A small masked image model, trained from scratch: encoder width 256.
Rows from block 5 of the encoder of a small masked image model, named by matrix and row number. Rows with one number within an expert belong to one neuron, the router's apart. Each number is 128 + 24 x the weight over its row's rms, rounded and kept within 0 to 255. All counts start at 0. Numbers have three digits each.
After each expert's rows are labels from the 100 images, of 14848, where the router gives the expert most weight on average: "top examples" is what is common among them. Only what is clearly more common there than usual is listed. The data: photos of plants, animals and fungi (iNaturalist).
# router: router (encoder.blocks.5.mlp.router.weight, 64x256), inputs 64-127
# up: expert up (encoder.blocks.5.mlp.up, 64x128x256), inputs 64-127
# down: expert down (encoder.blocks.5.mlp.down, 64x256x128, transposed), outputs 64-127

# expert 33
router.33:102151114114130141124112113136159166115129112153121163141148170149133161099144103131163198100155152162138080114163133083143157106156140122156169111132117094079094150124088130166142162131120121
up.0:147112184110142110132146139114130118148070114094155155106105149145084138112125131102118175122094110117146135119130074091140181184116140146131137114106158134125099153160101126090127107129133156
down.0:102118129116116110097122129159136118109167099115108116113130095068158115126164177113125053095122150158184111130168125136146066097142117135176118140176144117105171131086151112152130180110128111
up.1:119152092146119136101122113148123137133138136179161130118144113127141108128114103173108123126143110162092135131148085161154130141074145124098129144124141129163132134158120119145097124125143144
down.1:178135104092106112118170105085129171129104164114135134089128155106169144122120146119161087117152155094168075118068125158141129111152124117132137109166099146115101113110136111108113115140126137
up.2:127127128131148105098140140150107139123112133080154159108130186128093102107124145118120150126117096125154143113114074103176139130128130123138132081102122124110169148176119092144117138121130143
down.2:146124104085124093112141139175170140118133130122133105140105137076160171165144151132136090123122211127139123127145153132170102121123122122163111107141150131115160119105131132147138147097118132
up.3:147098127135158099084131117119134132094136134096075182080155105134096132090092144120115123131151080137138118110152107144106106133095114145089121140122150116144153172104070125101140178091155103
down.3:103172099155129161139147120129106131146114111149080155156138113131114101177116138117110096091153119119096151141132118104103147145108101094103110123116121145121091129103140110173147105158088146
up.4:132125124115098090136156122139157145103129144131111127146171149125131120102134093134110111132159106140140102124133134115158155155136121151088119124094117123163121117166133135129118148113115168
down.4:144168100122160130118148123100049159127156093151163165117118121114103142113124115153137074154147102128116155125104076155128123100096118094120146148124144124101134162113141098099132123132159092
up.5:143129102157114124126138157132136149111114132140151157130134118135153125127133179101084149133139148141132097102124140122168110092127130093126156132162144161104151111122163174117152139138097152
down.5:145152139062097117135148140092128144099104082151150114144084113062133150136125120121167146140154121115126112104144115138137162103122138147157154153113121133108113120149138149120110120128147141
up.6:114144174114076124166083120113155105134133125101155138092147154138121109147158141122121144126098096128139154146128058143118156149114138144133092120112136144141112144106111104089063097163129105
down.6:090115104105103141140087155165174133110142097124118112148140122112130128119131109111148106086132141165164135142119174054140101159133139107123131108113119135125155134071117098142174165115094124
up.7:099119078138090149113122098124155136131079050063154112151095131169120127126146126132112159087137095129134165092130115127110136120113166125079078126097080111113176159131106155114121142152101144
down.7:085099122118184166142092120110151118119158132121107125163135138137110118111155090077168117118140093110128129134097113058117091145139102109116124145103111149139160131096141142166157138115136159
up.8:090132128150091157148112137158170130119138115170124118167143141133117081162100115118139124087127177153108129133097132104136143126082094152121151120132078111107116137117153126156064130123111110
down.8:159094149123130130159094126102153112134151155137128126091122133138149176114142090120141155144102123116122136139106135136120134127127141136133110120120111144200124144107119114159172092116109121
up.9:181111124093098097107118130127089136060149139121084112102155126116133102113127135165129122169112114103138110093115103121112110143092122129111135116141095116165149160148108097117147164075128126
down.9:136177130128163099107162138123115124149128160114137133126131100119126138165104096117147077114150152100149105118119131137121154145117114135106060151135128158127109114154123153144109076106119131
up.10:156130114132125135152122147104118143135114125122103116117123187190133118146105121159134140122107137141120176130098165114111085113100098121135136053093117097153160150116106145097107104150083111
down.10:149077127151158175148085118121170112110135152105120127124115148160105137114129117095090108099152125115103183130141098107127147113134136167105103099098095143186146118131129143180134118090119129
top examples: kingdom Plantae; phylum Tracheophyta; class Magnoliopsida

# expert 18
router.18:138141151106138128139115133119058103129164125089123086106099126137101093130164134128142118118096099118102135119141140127103100142103114126133155154159144135113113145139172144133151159112137172
up.0:130122112123121113155102138129157136130154143157129137116119131202125148132146121146134198156139138114137106146093097128120123113114127191123163090092116138152121096116092102137132133135182090
down.0:133150115114216143109132130144095120108176127152148139148115135141101119119109132168111177107141121118136146147104143125114137102110152129117140124119119185150129101144110117118139124139149095
up.1:066108139154138187115142130122140126133113118107128111071129132120119150142162110150141137178096126153161121144145125131139151122110150116147155131118133086150127149165096131121150092156148114
down.1:160097158174088095140144135098131119183098188110117164083092151110153132130132159111119110138123160110126124137104150154161118141155100152119085123148158116138125121148132135122133099149096156
up.2:114139154116139154127164134132103100107171128146122127123129125119097137125186106115138136149136093158135087115172147147119127140184115134117088123142139137111118135135118107094126105182143140
down.2:137105135150091137172153120115119139138097149147141138090115135117132157127142122176127091119145135105095119107134142110123142094156111088104138102104119089140105150129110124130129130159109095
up.3:134129144137164108091089149110147163158093136144121124162153146132136157110090113147108120144134165134136149137097167135183137148116141130140145127124155146133148109114134115105130115135139103
down.3:142111112167151141136120128092119112136165125143138150134113157162078120121107153138114141158147121082118159147093138144168129106105147114098126126117142153165131125131136128123124106159117134
up.4:137135100151121151133113107121145143101121119152096145086087125146138142117146158129121129153147140141158148152091155094151121116113104111156122128132110097172116146151139155118144101132137084
down.4:141168109099172129123078088102103133171160105135139155111080145156114139098085164107121115135124112143081134115136133131155151121121145144100112127120136131138121104104149156147142125136110132
up.5:139128100111121123158136135143131127146173132189118157122122111175125134114131103126106195128121100097145118140104086134136105117124124165109149099087105146153119098131114083139137130118163124
down.5:120133115124209118115112126137129116116159129145127136175126106156124145126131124134116172084137155104150153131118132125142092104099187135154152134125103180133134107120132130115134149147130135
up.6:061100127114110129116158093141097160163127100096135174135130111159083132109122118136123144173122130099124144098168150140128113101151133106113098110117100118177154134171069125147123104134143103
down.6:131143116114141125165130137127125089112157175146130135122144120124093148154120126131159147111145097133170112153110094160132111075130172149145161132126123152150087122115115132126127133134112114
up.7:108109124133135138155106091098091128120133089110086117084116129138115175131186158121114138120090152136115140132103165114097114156086125146108135132094154091137137152143103126106166081140155141
down.7:104138142127121133151102115126149108175111100137086160127104121087124127102106137107087036103168133149092149132170160108102097152162141145104082118118155120131128119145151137138148129134073161
up.8:096107127122111124115172133127107158124122103109155097132132124178130143132146115152095157140130124073133128069143159146112152117128135088106104111127074152145168128161077129173132117104107134
down.8:117107079123162146109162120107156125111162141137135133105136121137092131118135119145128083122158092127140136159120112127137128136130171114089124138134122128137096124135119132083167098173135149
up.9:187125122138117149107146126121172135075085122129121111099130128144141141107114127155089147093167115108151133139107100150078141103131106113138147127135098163111118109104140127117138128108135150
down.9:143110107124120132083102110135166149090104148094142109141130117111146172159108138179116017154117172157148121110116123140137113136106150173131134125138141144118154099117174109099053136130134106
up.10:116111124135119146098098146177169139123057142123141117121122140174141135112158101148112149136118121188123145091160133133140164113110144158182144135169131133134118159141118169132157151170143100
down.10:162084133166120096123116106166118119117172171134152173103135141107126110178143148149126111124101157102174085119078120111136103126102125136160118114118139132150133123119142141105099129144123112
top examples: class: Aves; order Accipitriformes; family: Accipitridae

# expert 11
router.11:145154121128140138105153117160108127090115124135153090125138128116096145147134170165131108116178134137126112136151141149149141101130138151120162099111114142138153156107132160151132106177144111
up.0:152076134108133111119079102147133125150124117076125131113104140157099110085123129126141147137124115137151180078110138093163132156155157107123149115151140128141151110143094145143119121129111143
down.0:099129122123136139098144148128124127122132110104117090133148114123098149149152105170177080113139098112135148147096142143123110138126173094144092140092117147134145153100113129121143126113184122
up.1:092126140121093154131160145147094104105121164142114109136160138124147124152123100104139124111119098114090136130143090112108114168110115115128135146098078103123092127144102121126097116134128145
down.1:155101156148109148125116098085135154155170171110114127104105152129127102158090178147126068195106148132104104101080120165162137127099106145117153129123157095126168114168159161094108144136133125
up.2:100153179145132105108115144117095123097161121125160143100169132152155143121146095133106150149091108083139147163138098162126147130125137105161140145135096144147115127119137139106125137117137148
down.2:129108156147106139123110120093121133116120086078179069136158153162152153148156134127175136171103136151107144115106079159133149092106107139146177131149096125142155138138166131109118092124162082
up.3:103153176165141169107145132141119103154148146123152091152136135121118153144111124155163117153147140147126084174116103121122125122107125141102112143130109115177087168121129129130099108134140108
down.3:177107140118098153161122126108137154132164188157096158096156128132101125127119155128148125156094117095056127099115107165134150117087114129122169136119143110126113117121120106083108134098136128
up.4:105137094085089116133165150145109092094106153135125105140167096137072147165110140093109139094126101094121093112132058154096133130141139104143139132111120151108132121103119122120150110133162138
down.4:152116151132112123128116114094147113190131169143078179135111124117148114107092148095106132170105163123110085088148146146130104132133132142118116130161167104150118103142141125125101113130083140
up.5:184113113122151128143136103120104108112142106133070112118144128145091089111133183123124141145123117141122105136103160133129116139108126172100147142146155112149155139106116148139099124147145132
down.5:117135102132136081124139170162128124073134073111168108128137105117124146143162089133121102092139084140185167184135147101094085131147142141136091110083109166130138145135098120177161134155159109
up.6:119172140122110148157132145133131180109115148138146119097108148144083147117157072131119133137149125110136170146118110160137122125105105131115146116111095136144158138118126161124140081172145189
down.6:113171103103094145136141160156143138059067165149145092114149098131102162169158140133154087091106141130102149130154135114104148145138101135144099161113117123136123156079143137163142134092147175
up.7:099129094124143132126123133137115118194128137129147189089102125157141127089123101100115144146133086113127144137148148123120094087144131092130134117093115133119142123139135145124147143101113178
down.7:117117119121108162128130074120131093105082125132100122126087111116132133122142135154100092138143161155112146106124109140156118083180139135130120152165128143126139123123119134177132128106114117
up.8:141144144129133096071124168141159126084145103124168122146132129117203106133127129145113123130117121157106122091135141103142102141123118146101161127108130157128127100103178104140117112121114133
down.8:134147117106092106147117131119128165149150133165163154108108142092122105155147158118116074139120133111118127121105099171117144117134132141119129129100119108105113112136136119106097169134146124
up.9:091125074103134153098097128097150119145091088127123144113137138126127128110117125075116126110098141138133141115126113109088129169152117125129105137100100167076152149094157141083106120082133146
down.9:174092134123090138163132119078128115166147176122123136122118167120143135123118138111120119170102155126125067124118128157163131100125116135150181110166136129171127120158117132125129103125116104
up.10:167152112067088102117129117133140112083108124129097138083124107143122137139114136113090140150137129152098100097126115124103131099121133131129106114073156163121154167104104108143086115161137127
down.10:091129129149100121076110132120108105123110112133138126156135107093128155109124113111120137116157138126179093111171127117114130106141187111132105125144093126129117091142129150142076142133093131
top examples: class Insecta; phylum Arthropoda; order Lepidoptera

# expert 55
router.55:114175099155118146093120144111125160107140078186140166146139129111101161150094138171144106164153135119158145149169192171156156090133158110125141117105123116121115140144118123125140119122108099
up.0:109129112110143117105154112121067124151147129087115125116140127131118120148146075110149137176112104111130140080144129148090110144134118129149109125116111172139126147139103080138160094110120158
down.0:124102090102136134139146135135123111155119147158102140116124130080092120111081151156178104151112117116097139140141145111155163082104144108112135122103112137132107108111071101106127117140080151
up.1:117142134134134133123094123121153133135150124112185143160171103152138122140111096100083136175104060110123113142154142119111135162085110102114123119108121119161144098156139141113125086074119116
down.1:130127161143128067131158112114132108117083168137135159106098136105127110125130133174116069098171123131130128095110119155100132133188135129103119098131130118115121123140096132151140096190095107
up.2:109136106145119155115166137140098136189130190108152104104152128167111099122145123112068178099114126109119132119102056157120124153096129098106108129115096106108134120131118126151098131111116148
down.2:114139115081155117104153144107158128129106034125107110140163135112149118132096156111133118111094131168145129102159180155139151104141125128128130118147132152105142146126127136143148127114147137
up.3:130136139156124073160137153140139163124118115123151086133088147124134115091124130085090137124120140105149139103080123103166107149157158137124121120157105133133169088085123108126128131183122152
down.3:146148127128105161117109152167150084138136061129095094184124101138135127108135118153142101113115131192102117112116133089107129151132167117119161169092138141137139157090167093170128132106128119
up.4:111114120119119147143101115110094117168128109091165093141140124188140106098139103114101192115103082134132137112104132144103126127126114114080131141088099120105141109132116125133122124149130143
down.4:107118111100148136097122109111147132142118042101110066147159127170160152103133123147139159138096135126146167134127158136137155110147158125115103139139128154143127126118161117189144117113156108
up.5:120123090132134136120129109125104099123121141121093082096150114154130128144136111150102168085166137147129169111117127127069135103117125112102119166077084149111104154139093148143124107099124133
down.5:117115122087144131115091131116149142164142050121098102154136132125183127127117132136144169128083164132120148103121174117163161145124166132130107140147153144122155119117141124148133133124123143
up.6:132106140076123089127179128111128129095117117161147123107150131141175141144148125120115154112120112127151140133100185091145125150169144161114148109116145144098132116115170129096152155144103176
down.6:130131155085113096145094134128151130170189120133191097154152127122177158164134126094120126131086161143148124126102136153139090146139120178147113116122119065175152109140124099151161144102128106
up.7:145083130117117114114151095121136104125074100094103133169128105141187150139106140061135141127109116126125093059096128104101111155091122111115105136133145138114115145081155095120109131105134144
down.7:099088085124146143128112151116154163149134114085145100185144131139148116130099158113134093124112189134136109098104165131167129126103140124128115144162128135120176104069150153121170145132091137
up.8:164109147157093101143137118125096170139141109118141103107063136129123122145154119191102143100125119122142134103091116150131172132133133129130089125114096101092174123101114135097128141204104157
down.8:111172118119108147135081107153125085151207082154128109145142133122104110118131148115132104124138132124164112129126147071117103091109175100131132134126115114151107123108146117160124157094135132
up.9:170123154138133105178166134116139094126109149110131092120105146125135119119119144094130135146101133094118138122127098099138156120152134171118127161141158165137117127116122109145088066140133152
down.9:116124112107138152121100133099125115134107072092110134186119122157180125113101153134141096145106140153126106110107127110133125153094111118157151125157132165076167136093143134097118130126139132
up.10:159145085172152157093091092117116104165128125114097120136121140121146118101120126144104128110116080146095180111079110136120098128106111124127122140134152148123180146151113136129100095128125117
down.10:132109098094097111124161133132107154144126134145127149161136145086111110136087100114171099125152084115152081075146134123124138111119137103110128111129101123103139158140083136105095109154103119
top examples: phylum Arthropoda; class Insecta; order Lepidoptera

# expert 42
router.42:130150124130180115106108155185091105148152123147119152130158093105128103127136146154136128122130161123113148123142166122120112105130165121103138116144096136119117112117175113178162154075120135
up.0:127135154091147155119167141123092101126150142125085152148125115142123103145126124165109147145124128123091133109118145127116143113112131140084111111177101110146116100175152117121126133097115167
down.0:088159137125112137137125114121123116126137084113121094136165131142157124183152127128103098099145107138126166107105103119124142096172072115124127126121107088140123169141127134209168108118176125
up.1:170109118131097124132118107104141120112109137108143131117102157225120115142134104129088223152133073131101114120099089124135130124105102112125145145122153161157156124150109134114068076128148157
down.1:163143144124121162173143119120118107160150145128105132127083141146101119132178087077156163148139113113130131112142134097119067112116104115100124139142124136138105141138148114129066147120134187
up.2:162106142120081123160122092095101121117112118137127113121098149215108131128141122104071217121128078128112097132112105125135099116116073141115154134153139170135156128119123123126104089134147158
down.2:141144111145144137143106117152126118134122103118100113137111149171096113114141132117125126136124096121118163128137159106168099114101162092124121115126146164111135151103127127128134146155149155
up.3:121137137160116129105101118106140167131111119128161156134086119139170110123122151190103151141134141107134131129117147168143118118133109151109087120124099139102149149080131113145147125122113147
down.3:105141159150150158151081144141104090161162107135100179130154106087110092105090133114141135142134112132109104146155094089151158136121149118136141140126178122158107111124108102121079125122102115
up.4:131118145148103112164130123114129131127103061151134107162109147111088106122136140141113112071149095146151123126180127110152112142122138125126126139180140138099137136094152123162119142117125159
down.4:139122122113109124151159137111094118142152132133153141103133141106151146112098157136159151160091142173161108164126102163120137124115102158128149131140134077124103116132108106071113123131129093
up.5:091075113135116105143182117110148105124106124110141145123139148134122105142118113150107146119120105128128150156123137134140139138168151141130137150120116122147121140149108144130158081197125115
down.5:149096145144112147145150153094107081125109170144092146098097130170101120139137154145160100186148092099132100117124132134116136102105150127100157101136153136158142144130125155105093089114150160
up.6:127124134148086153123139108085143103129095114111137147096090150215103136119136118106115211177165083121121103118102101125100140135112111115141157131132146141168125122135104134111105080128150145
down.6:140154130094098161158138112118140074120136172168106114124114153148126124140154129116173152153145105133152127138115123152103100079131140108132163122158156121101088133102140120126102164139143146
up.7:126157100104113137106142103124110121144177103103128118113073161149123150168136120110096148115126154168126133111103106133112128152135123187142075112102094139113178136109095117145166137109092119
down.7:138102126126132135117106137118134086132110091121162101174135125092122158084108125112155118129115148122091114143181134097162138110128126124132141135156110162120151099131145139141060119090095117
up.8:112127092124142113087085152095144179101100126142139151122180109136137162110106151126131141138107170113103129130118130169135130099120106089126123123143164126159135111131140105098095112132162092
down.8:139103101124141152112109114131124137123128147150096163142114110107139132105134108146157038113137068150128121118108093147155126135141142091107152148087122163110120116075124113101128142159152124
up.9:127130103178134143108110150133130162139167150074124129130134131139098123114108140119060164126090123126113129116101155159143144156124154153092110135083106139136146127160096142152149130121088159
down.9:132175111116103139114118153105128122174162119129087118110137130118105096150145140110135066117162088134157111116110126142120165117134136110122142129132104146143143143128124140138161086152132149
up.10:126120164153104107133152120114117088142113133133151121123137139124126135148136138111109137104146097157116158171109132130159089154151132135090127140184149103170109106140160137135142083198140130
down.10:121126111085123128123115125099116122098100170145093180134122115158162182092098117166110118149170112110110136083134135124112108107135143144097159114149140114127106118142164130075115103134134078
top examples: class Insecta; order Odonata

# expert 10
router.10:082115119111119156160125128120132121109138114127136114131117109155143125133124142112157172099100132126141095128097120085117123120152178143149154135133111108101118107089128103150136181114134087
up.0:132138135139135122123159100125081132158085087127133160132146141147138114123146119089100142072129103111098102105119116112090140104133105087144133113125104134157134126121100137152130111125131096
down.0:143107149092132153077143138117122131148141146114087151091114135146100089143105139152138130157170106118109140114160104198128133133145178140121126145131118112118172101141100143112108129139108122
up.1:111159114143169157082197099111106134140150185130147123109114100118104174135135114164120144126181133100131118179110139135141138137143164103120109156131096134095123130108151146157151110129159131
down.1:122129154145129149160105148132135085119164167129138141153119097112127139136065130099148144120158131143154058139156125131130118133133131168132142107124126097142114104152078130135127152149128087
up.2:114150139114116097114090119124165148116106113136125125122128102134115135103136117160079129137162095099164136136092148129116172198119156145129127100138117116142118110151148092139126132134139194
down.2:147136107187146090151054120155126131143173087138153158137148136117136125098112100078128145108165135139135168145138134089121129086137131106124129160102131142182106135134179134175128110096140106
up.3:148136121131086129165125152141150155157093160169161129116072131135113119144136096116103137084138186095095128118132081112096104114139084123103081146121121119096146126123137135127095130132109126
down.3:117150121104165106062164104139140104100147068126129108129129085162142126135134125111117142125145155149118138109137132131110144080114131157110111138157109136122145122132159125143121079119134125
up.4:171173110158123111109094142152121143142145136141186143147115123126142135135147133087096142115086138103090140162120104123132126087103091120138115149091118115133144126145108133128157151091113105
down.4:118109105126127132092148112123123101140114125109123129103078107134119100133106110175144104154180162114146108104118118137114098138125144133112131133151123149098156142151157151112112091141118105
up.5:172135138140100071115132109138120182102138122160102125155102132144153115136110081144081152113100113151114180132084144124102148183106118121101104099107091155155147123115122121139127106153058178
down.5:140103147149142106117125144098145114124119141090171117143126155131128147115112058137158134139146093101121169120136071133132166129156173111130132127140111153145113113144141136135157109125106128
up.6:118159137130132156118129074171124118181147134116110120090095117168133183132122097123129145154170106136157095158120120153078133132155153104133117116178120106105149147116137140163157113105160123
down.6:123122146138143103142132153148179113107121152098167125162129101125101157135089108128151143117178106132108150125148115165087101098184145174102081108103085112175141089153111139168167096181121086
up.7:159106155120116138131142153120109095142096089126126129112163128146145127133138174123147113112107166131125133155134114086136145161080080136163165104142187129149091127144126099123113125118172109
down.7:162097119139077138127078109130187115137121135102140086119091127118158153127147124119127102110106162100088138111142141130135124118086137177127115149140093143091133106132163137120078111115108159
up.8:137114153130097119124134160176081150146124134143130147114130169130131111113160127103119153121132118114083099105104113121119117131131096111164190101104125152141148114119091100138124137112133121
down.8:124102121162137187113125144115130130144098138094113105100102121141136148135121141152101105104124132135104149137183156180143125105132147110153126123127079115124189101126112166129128127131108129
up.9:129142134151142137124153128101100108131139145127110107120119117172125110152144097100084184163086114065103165141132120143086093105099095129109091135130112121159151080151101135130151127115125202
down.9:116122130127161133115120127121100145139139104110142145127113116113092132115147084180095132166135119088084163108172108134126164108149144144153095113129144115155147148174164109116140117150129122
up.10:153093128149165093105143124112079105148090133119136124107149152172128073115154150161121129125123154122120154137157105103176167114151127147131136113159116102127111137163101151135084083103141075
down.10:145125125163136115125137127128112140131144103136121124138106134079141119084145101116143150106123118117107107160134135145146114118163152160126091130137119151116112095104144141107162124123055150
top examples: class: Aves; order Anseriformes; family: Anatidae

# expert 1
router.1:158130156116137144170124113141126128124151159140114130143111145140140145159097141117167139120129187117143096143162093105148117127127152149121127095105119118126094149158123133143137144129118100
up.0:104114115122106171147133095081147151141153128083108120105126143138126130130149115125135147144117136139144131103111129180115128154152109105163141138171135115115146150120093148110141140179133076
down.0:098133148152097151136144128107096107082103137138110125110139124104140125135160106128125049098164098129133110132147136122119148128173126125093133106147133120101132126121125120157115114163108129
up.1:132091171176158135102136092143123139157132115114103118108094136158138115139104139128112114139152119161124133079063158153139158129134139164115117093096131130132151113152137156108145148147101132
down.1:140132149099110137150136126130171120122110119148156109178114122140116141167127132140148152138156147065077111133138107094122103104105126121139135125108135135130111133172136101188066129108135122
up.2:182117097139118145101157138151098100125153162120149147087092142124132160125132123135140156136103117099124135158117079163107102135134139166119135100130120102079112092127140061124089126142136139
down.2:086182113135144128079124161178107137125135120135116132148084101112126144134112110153073129127150147178136139147189115104125121165110114122154108132108135120104134122130133117123133158091098140
up.3:117166108097137128116155103086142116163150130122175133175106122142077119129121108133119136131110116138140164127130141105114126175159142102124127131166174147139134129114162132108148129113118133
down.3:148138148169127151100167133120116117120119102088148108110127118099152160123190128167167163149130088121124099147115124128120147060097113137178142155135125116103123151127132130117103133152154117
up.4:181102152112078106113151111161145098105102127133172114090124134127146124146180137124140152120082125129135081117131086108112147142149091120147136140168123148118124131131091147149092090159143091
down.4:061157110160120136153093126114141122162110154164119121138113081090126123138126136150075102080144151137114126107125133122118141166108122096096137127111115144075120126105142114141106129156121110
up.5:133097139090110145144142162127175118097150107131161136111154111116132116130073111119127143072116151140118125124153148123108163115162078115131158130157109178142141128137143108092150122122124131
down.5:110107153160150145113113107145134121125104135128084147130105123105152094144121103148097094087144119139098136108141141101097168128155125139092125116127127104106136129136155115164138136133106133
up.6:120126138132141101094170112136145147131141118162087119131124101158176128112105108128141132134110122160044134124141162103107122137156089076113125123146118131149130152117122138153118078121150117
down.6:098090095129123120125140132129162120130112186107147100136117116136096117150162126159144140144104121155143079095117136088137111113161111139138124120131154138075158133127126143159149151169154121
up.7:169114126076107092106149109106098132087103151147107133141105135132100157104193156104115126162135156112088128150115105085116128156143121157116092148161140121121133121159130151100165097094070128
down.7:106162138140145150133132130110110099130162104128146128127146108121140122168112136140123078100151138106136138100081126164141104064144121126094109150125112098107126160162116143160165145161126128
up.8:148115121151107125117140110142100126133093080149128124123119121146148123093157137134075157120133133109097169094100125171136138122139110149069138119093072125104132110132148117129115098149111129
down.8:130108127139154155146091107103155141103134121146122157131091155137135107124101080108109077082159091162124148150107144119104137139161124124113126112124117144103136131128121138109143113162109115
up.9:106125157082103118117108132129138093087132150147159127164132106127085156118130116097109120098119139126093145142176117102125169166114111158131133147128132169164123074176137144150117088088152128
down.9:143106139159094103136166116109113139141106142109118107096117146104162122157146118113127076144142153087147121119097131116150153092124131135114090147124126107115120165174133150139105108160091152
up.10:201119177159121072154123147135127122134143129097096141117072139109135113126153119105130122146083130137141119129094078111097156194100141168137071119084129115147125122142113126125118146133115159
down.10:126155116121113080139144132147143105145152110133120146133129116116125145174157150118145076117122145084170135137093122107119098115152129109114104123125104122178123153107127127160145163131107113
top examples: phylum Chordata

# expert 45
router.45:104110122120144107168107113094120124119138130130141168130124127131173082104112110183152136119187141150183101150109135110131161103175131128145166121089146144082072142138133107144136116152121123
up.0:076146096127129141107154130148108153110110142082127122128107131198104105118151101133075209138096097111134168138111141140100133138102126125118103124090107130119173102119127151142156121103140181
down.0:072122095141148113160094121117116164118116111133125131122138123133124119080138082123095119107133109182137197144108146133123128133188120106127101133148117134155127144102152125141226131108136112
up.1:153133154118111153116151107132070104081114113122129137082132114149144119118122107090101147106103143150110127125113139090065144133102101115127133131170088100129133122096125129150110098153102152
down.1:089123129124150127120109186121127148112151131131116143166123107069131134171176131134189108084133110111142082094102109116143085129128122104129110108119110103098140105080088104154121161145135152
up.2:079135074124128124099130128121113157109107158093143143128098140212102086121116117132061207123103090114144158132106104140115124149120119120131113129116130166117168128124137169143141119103131185
down.2:090123136144151133129097112088128147125084127132129118121136106157115118119118095150110138131138099176135182153121146160108134164180126127152111141128151148156160152122164135160193119131136145
up.3:152116106144086100128113116066114113139148131143141118109112138139131118097125159145106126144115102109148148195112154178135113123113134158150116122138123181112130133166113138101143136142078143
down.3:115132083106104128110160137143078122155131068123120122131160144116139135136151117097108062123104147115126132140114152121133137123123110100120117128101120187102132118120118134138117119128168123
up.4:153095148160114105124105120129104117108117105143112129102115094127167071053122127170117147151144077127104125119148166126134138106120101155108105126104078146122118150152178098132094111155071137
down.4:133122101108162144102100125159107114113144157085155145134155142101164113167122137119167092114075120176130083116089143138133135123116115155134128146145152109102141107101111111107135152143158134
up.5:112165086141144130085128103095159165136126170133159135164106135130143105131123102116093124120120141152172128149113156095134103181122130098114098127103150175094140133097153138116129135136105135
down.5:160085163129111122119166121098137084103121149121172127092113126106103152139148160156160085131144118071106112150152094182127137083109110150131150123139112105151101111165081133130079118119148116
up.6:113142080129105133139149145146114119141148180113131126108126066144118129143102137136113149102129116100162121115130116113059104122086117090155128154094129160091114087155079125147074144132142138
down.6:113134133072137130136118129085148131138087087137123087132113110133208161113136106140104093138160148112119117111123128087133129122102159114133171127137119098133124149075148115118130126107146143
up.7:157104147153090117151140146116084093076114111106077146130124123139123084137140157189118154148151129086123135118115113127109130093099098160139143144100131140079113119153115112148072102135112121
down.7:134159120128143158156116151177134072182162123085134094125140104146126136158145140095111133104113154126138120123110177085135152151106128116116115143155180165150130128100150126159125126087113167
up.8:133123099125100138101160127153084165132113154078124156117105141139119143123142099118122144152104151146133113075129128121117131150110130126149105103133120135152144098149108118142093108128152138
down.8:116170114153102122154125121111141120139127103167100102116124131135121148188151128128122051098177132119151144137141135135116104098141095102140132095127102105121119176123151130167151092110135133
up.9:114112086129121129124138121152115138126098143115123125142079121204120117091119102127082191129131086091111163129119087165131150112103123151099111129132098144124158129128120182149130098127142174
down.9:082126131126138121140119128081158152108065108123118138140119127137137138110144107155143098120155081150122189138124145152107129139207138134138109120141087132150135158148159141175160121154166141
up.10:183169130129127094121146189143046121123149125144112120135154136140120139170107175097130135143085115134079133137148110135105121119069100125114128137148120173138125095154095133109102093098123125
down.10:102115136138140135123153156092131105110067104126133107140136101128133172121148115116112119117131108126112141128168109156118149140195160147122115142098128152126126126118136129163173121126136148
top examples: class: Aves; order Anseriformes; family: Anatidae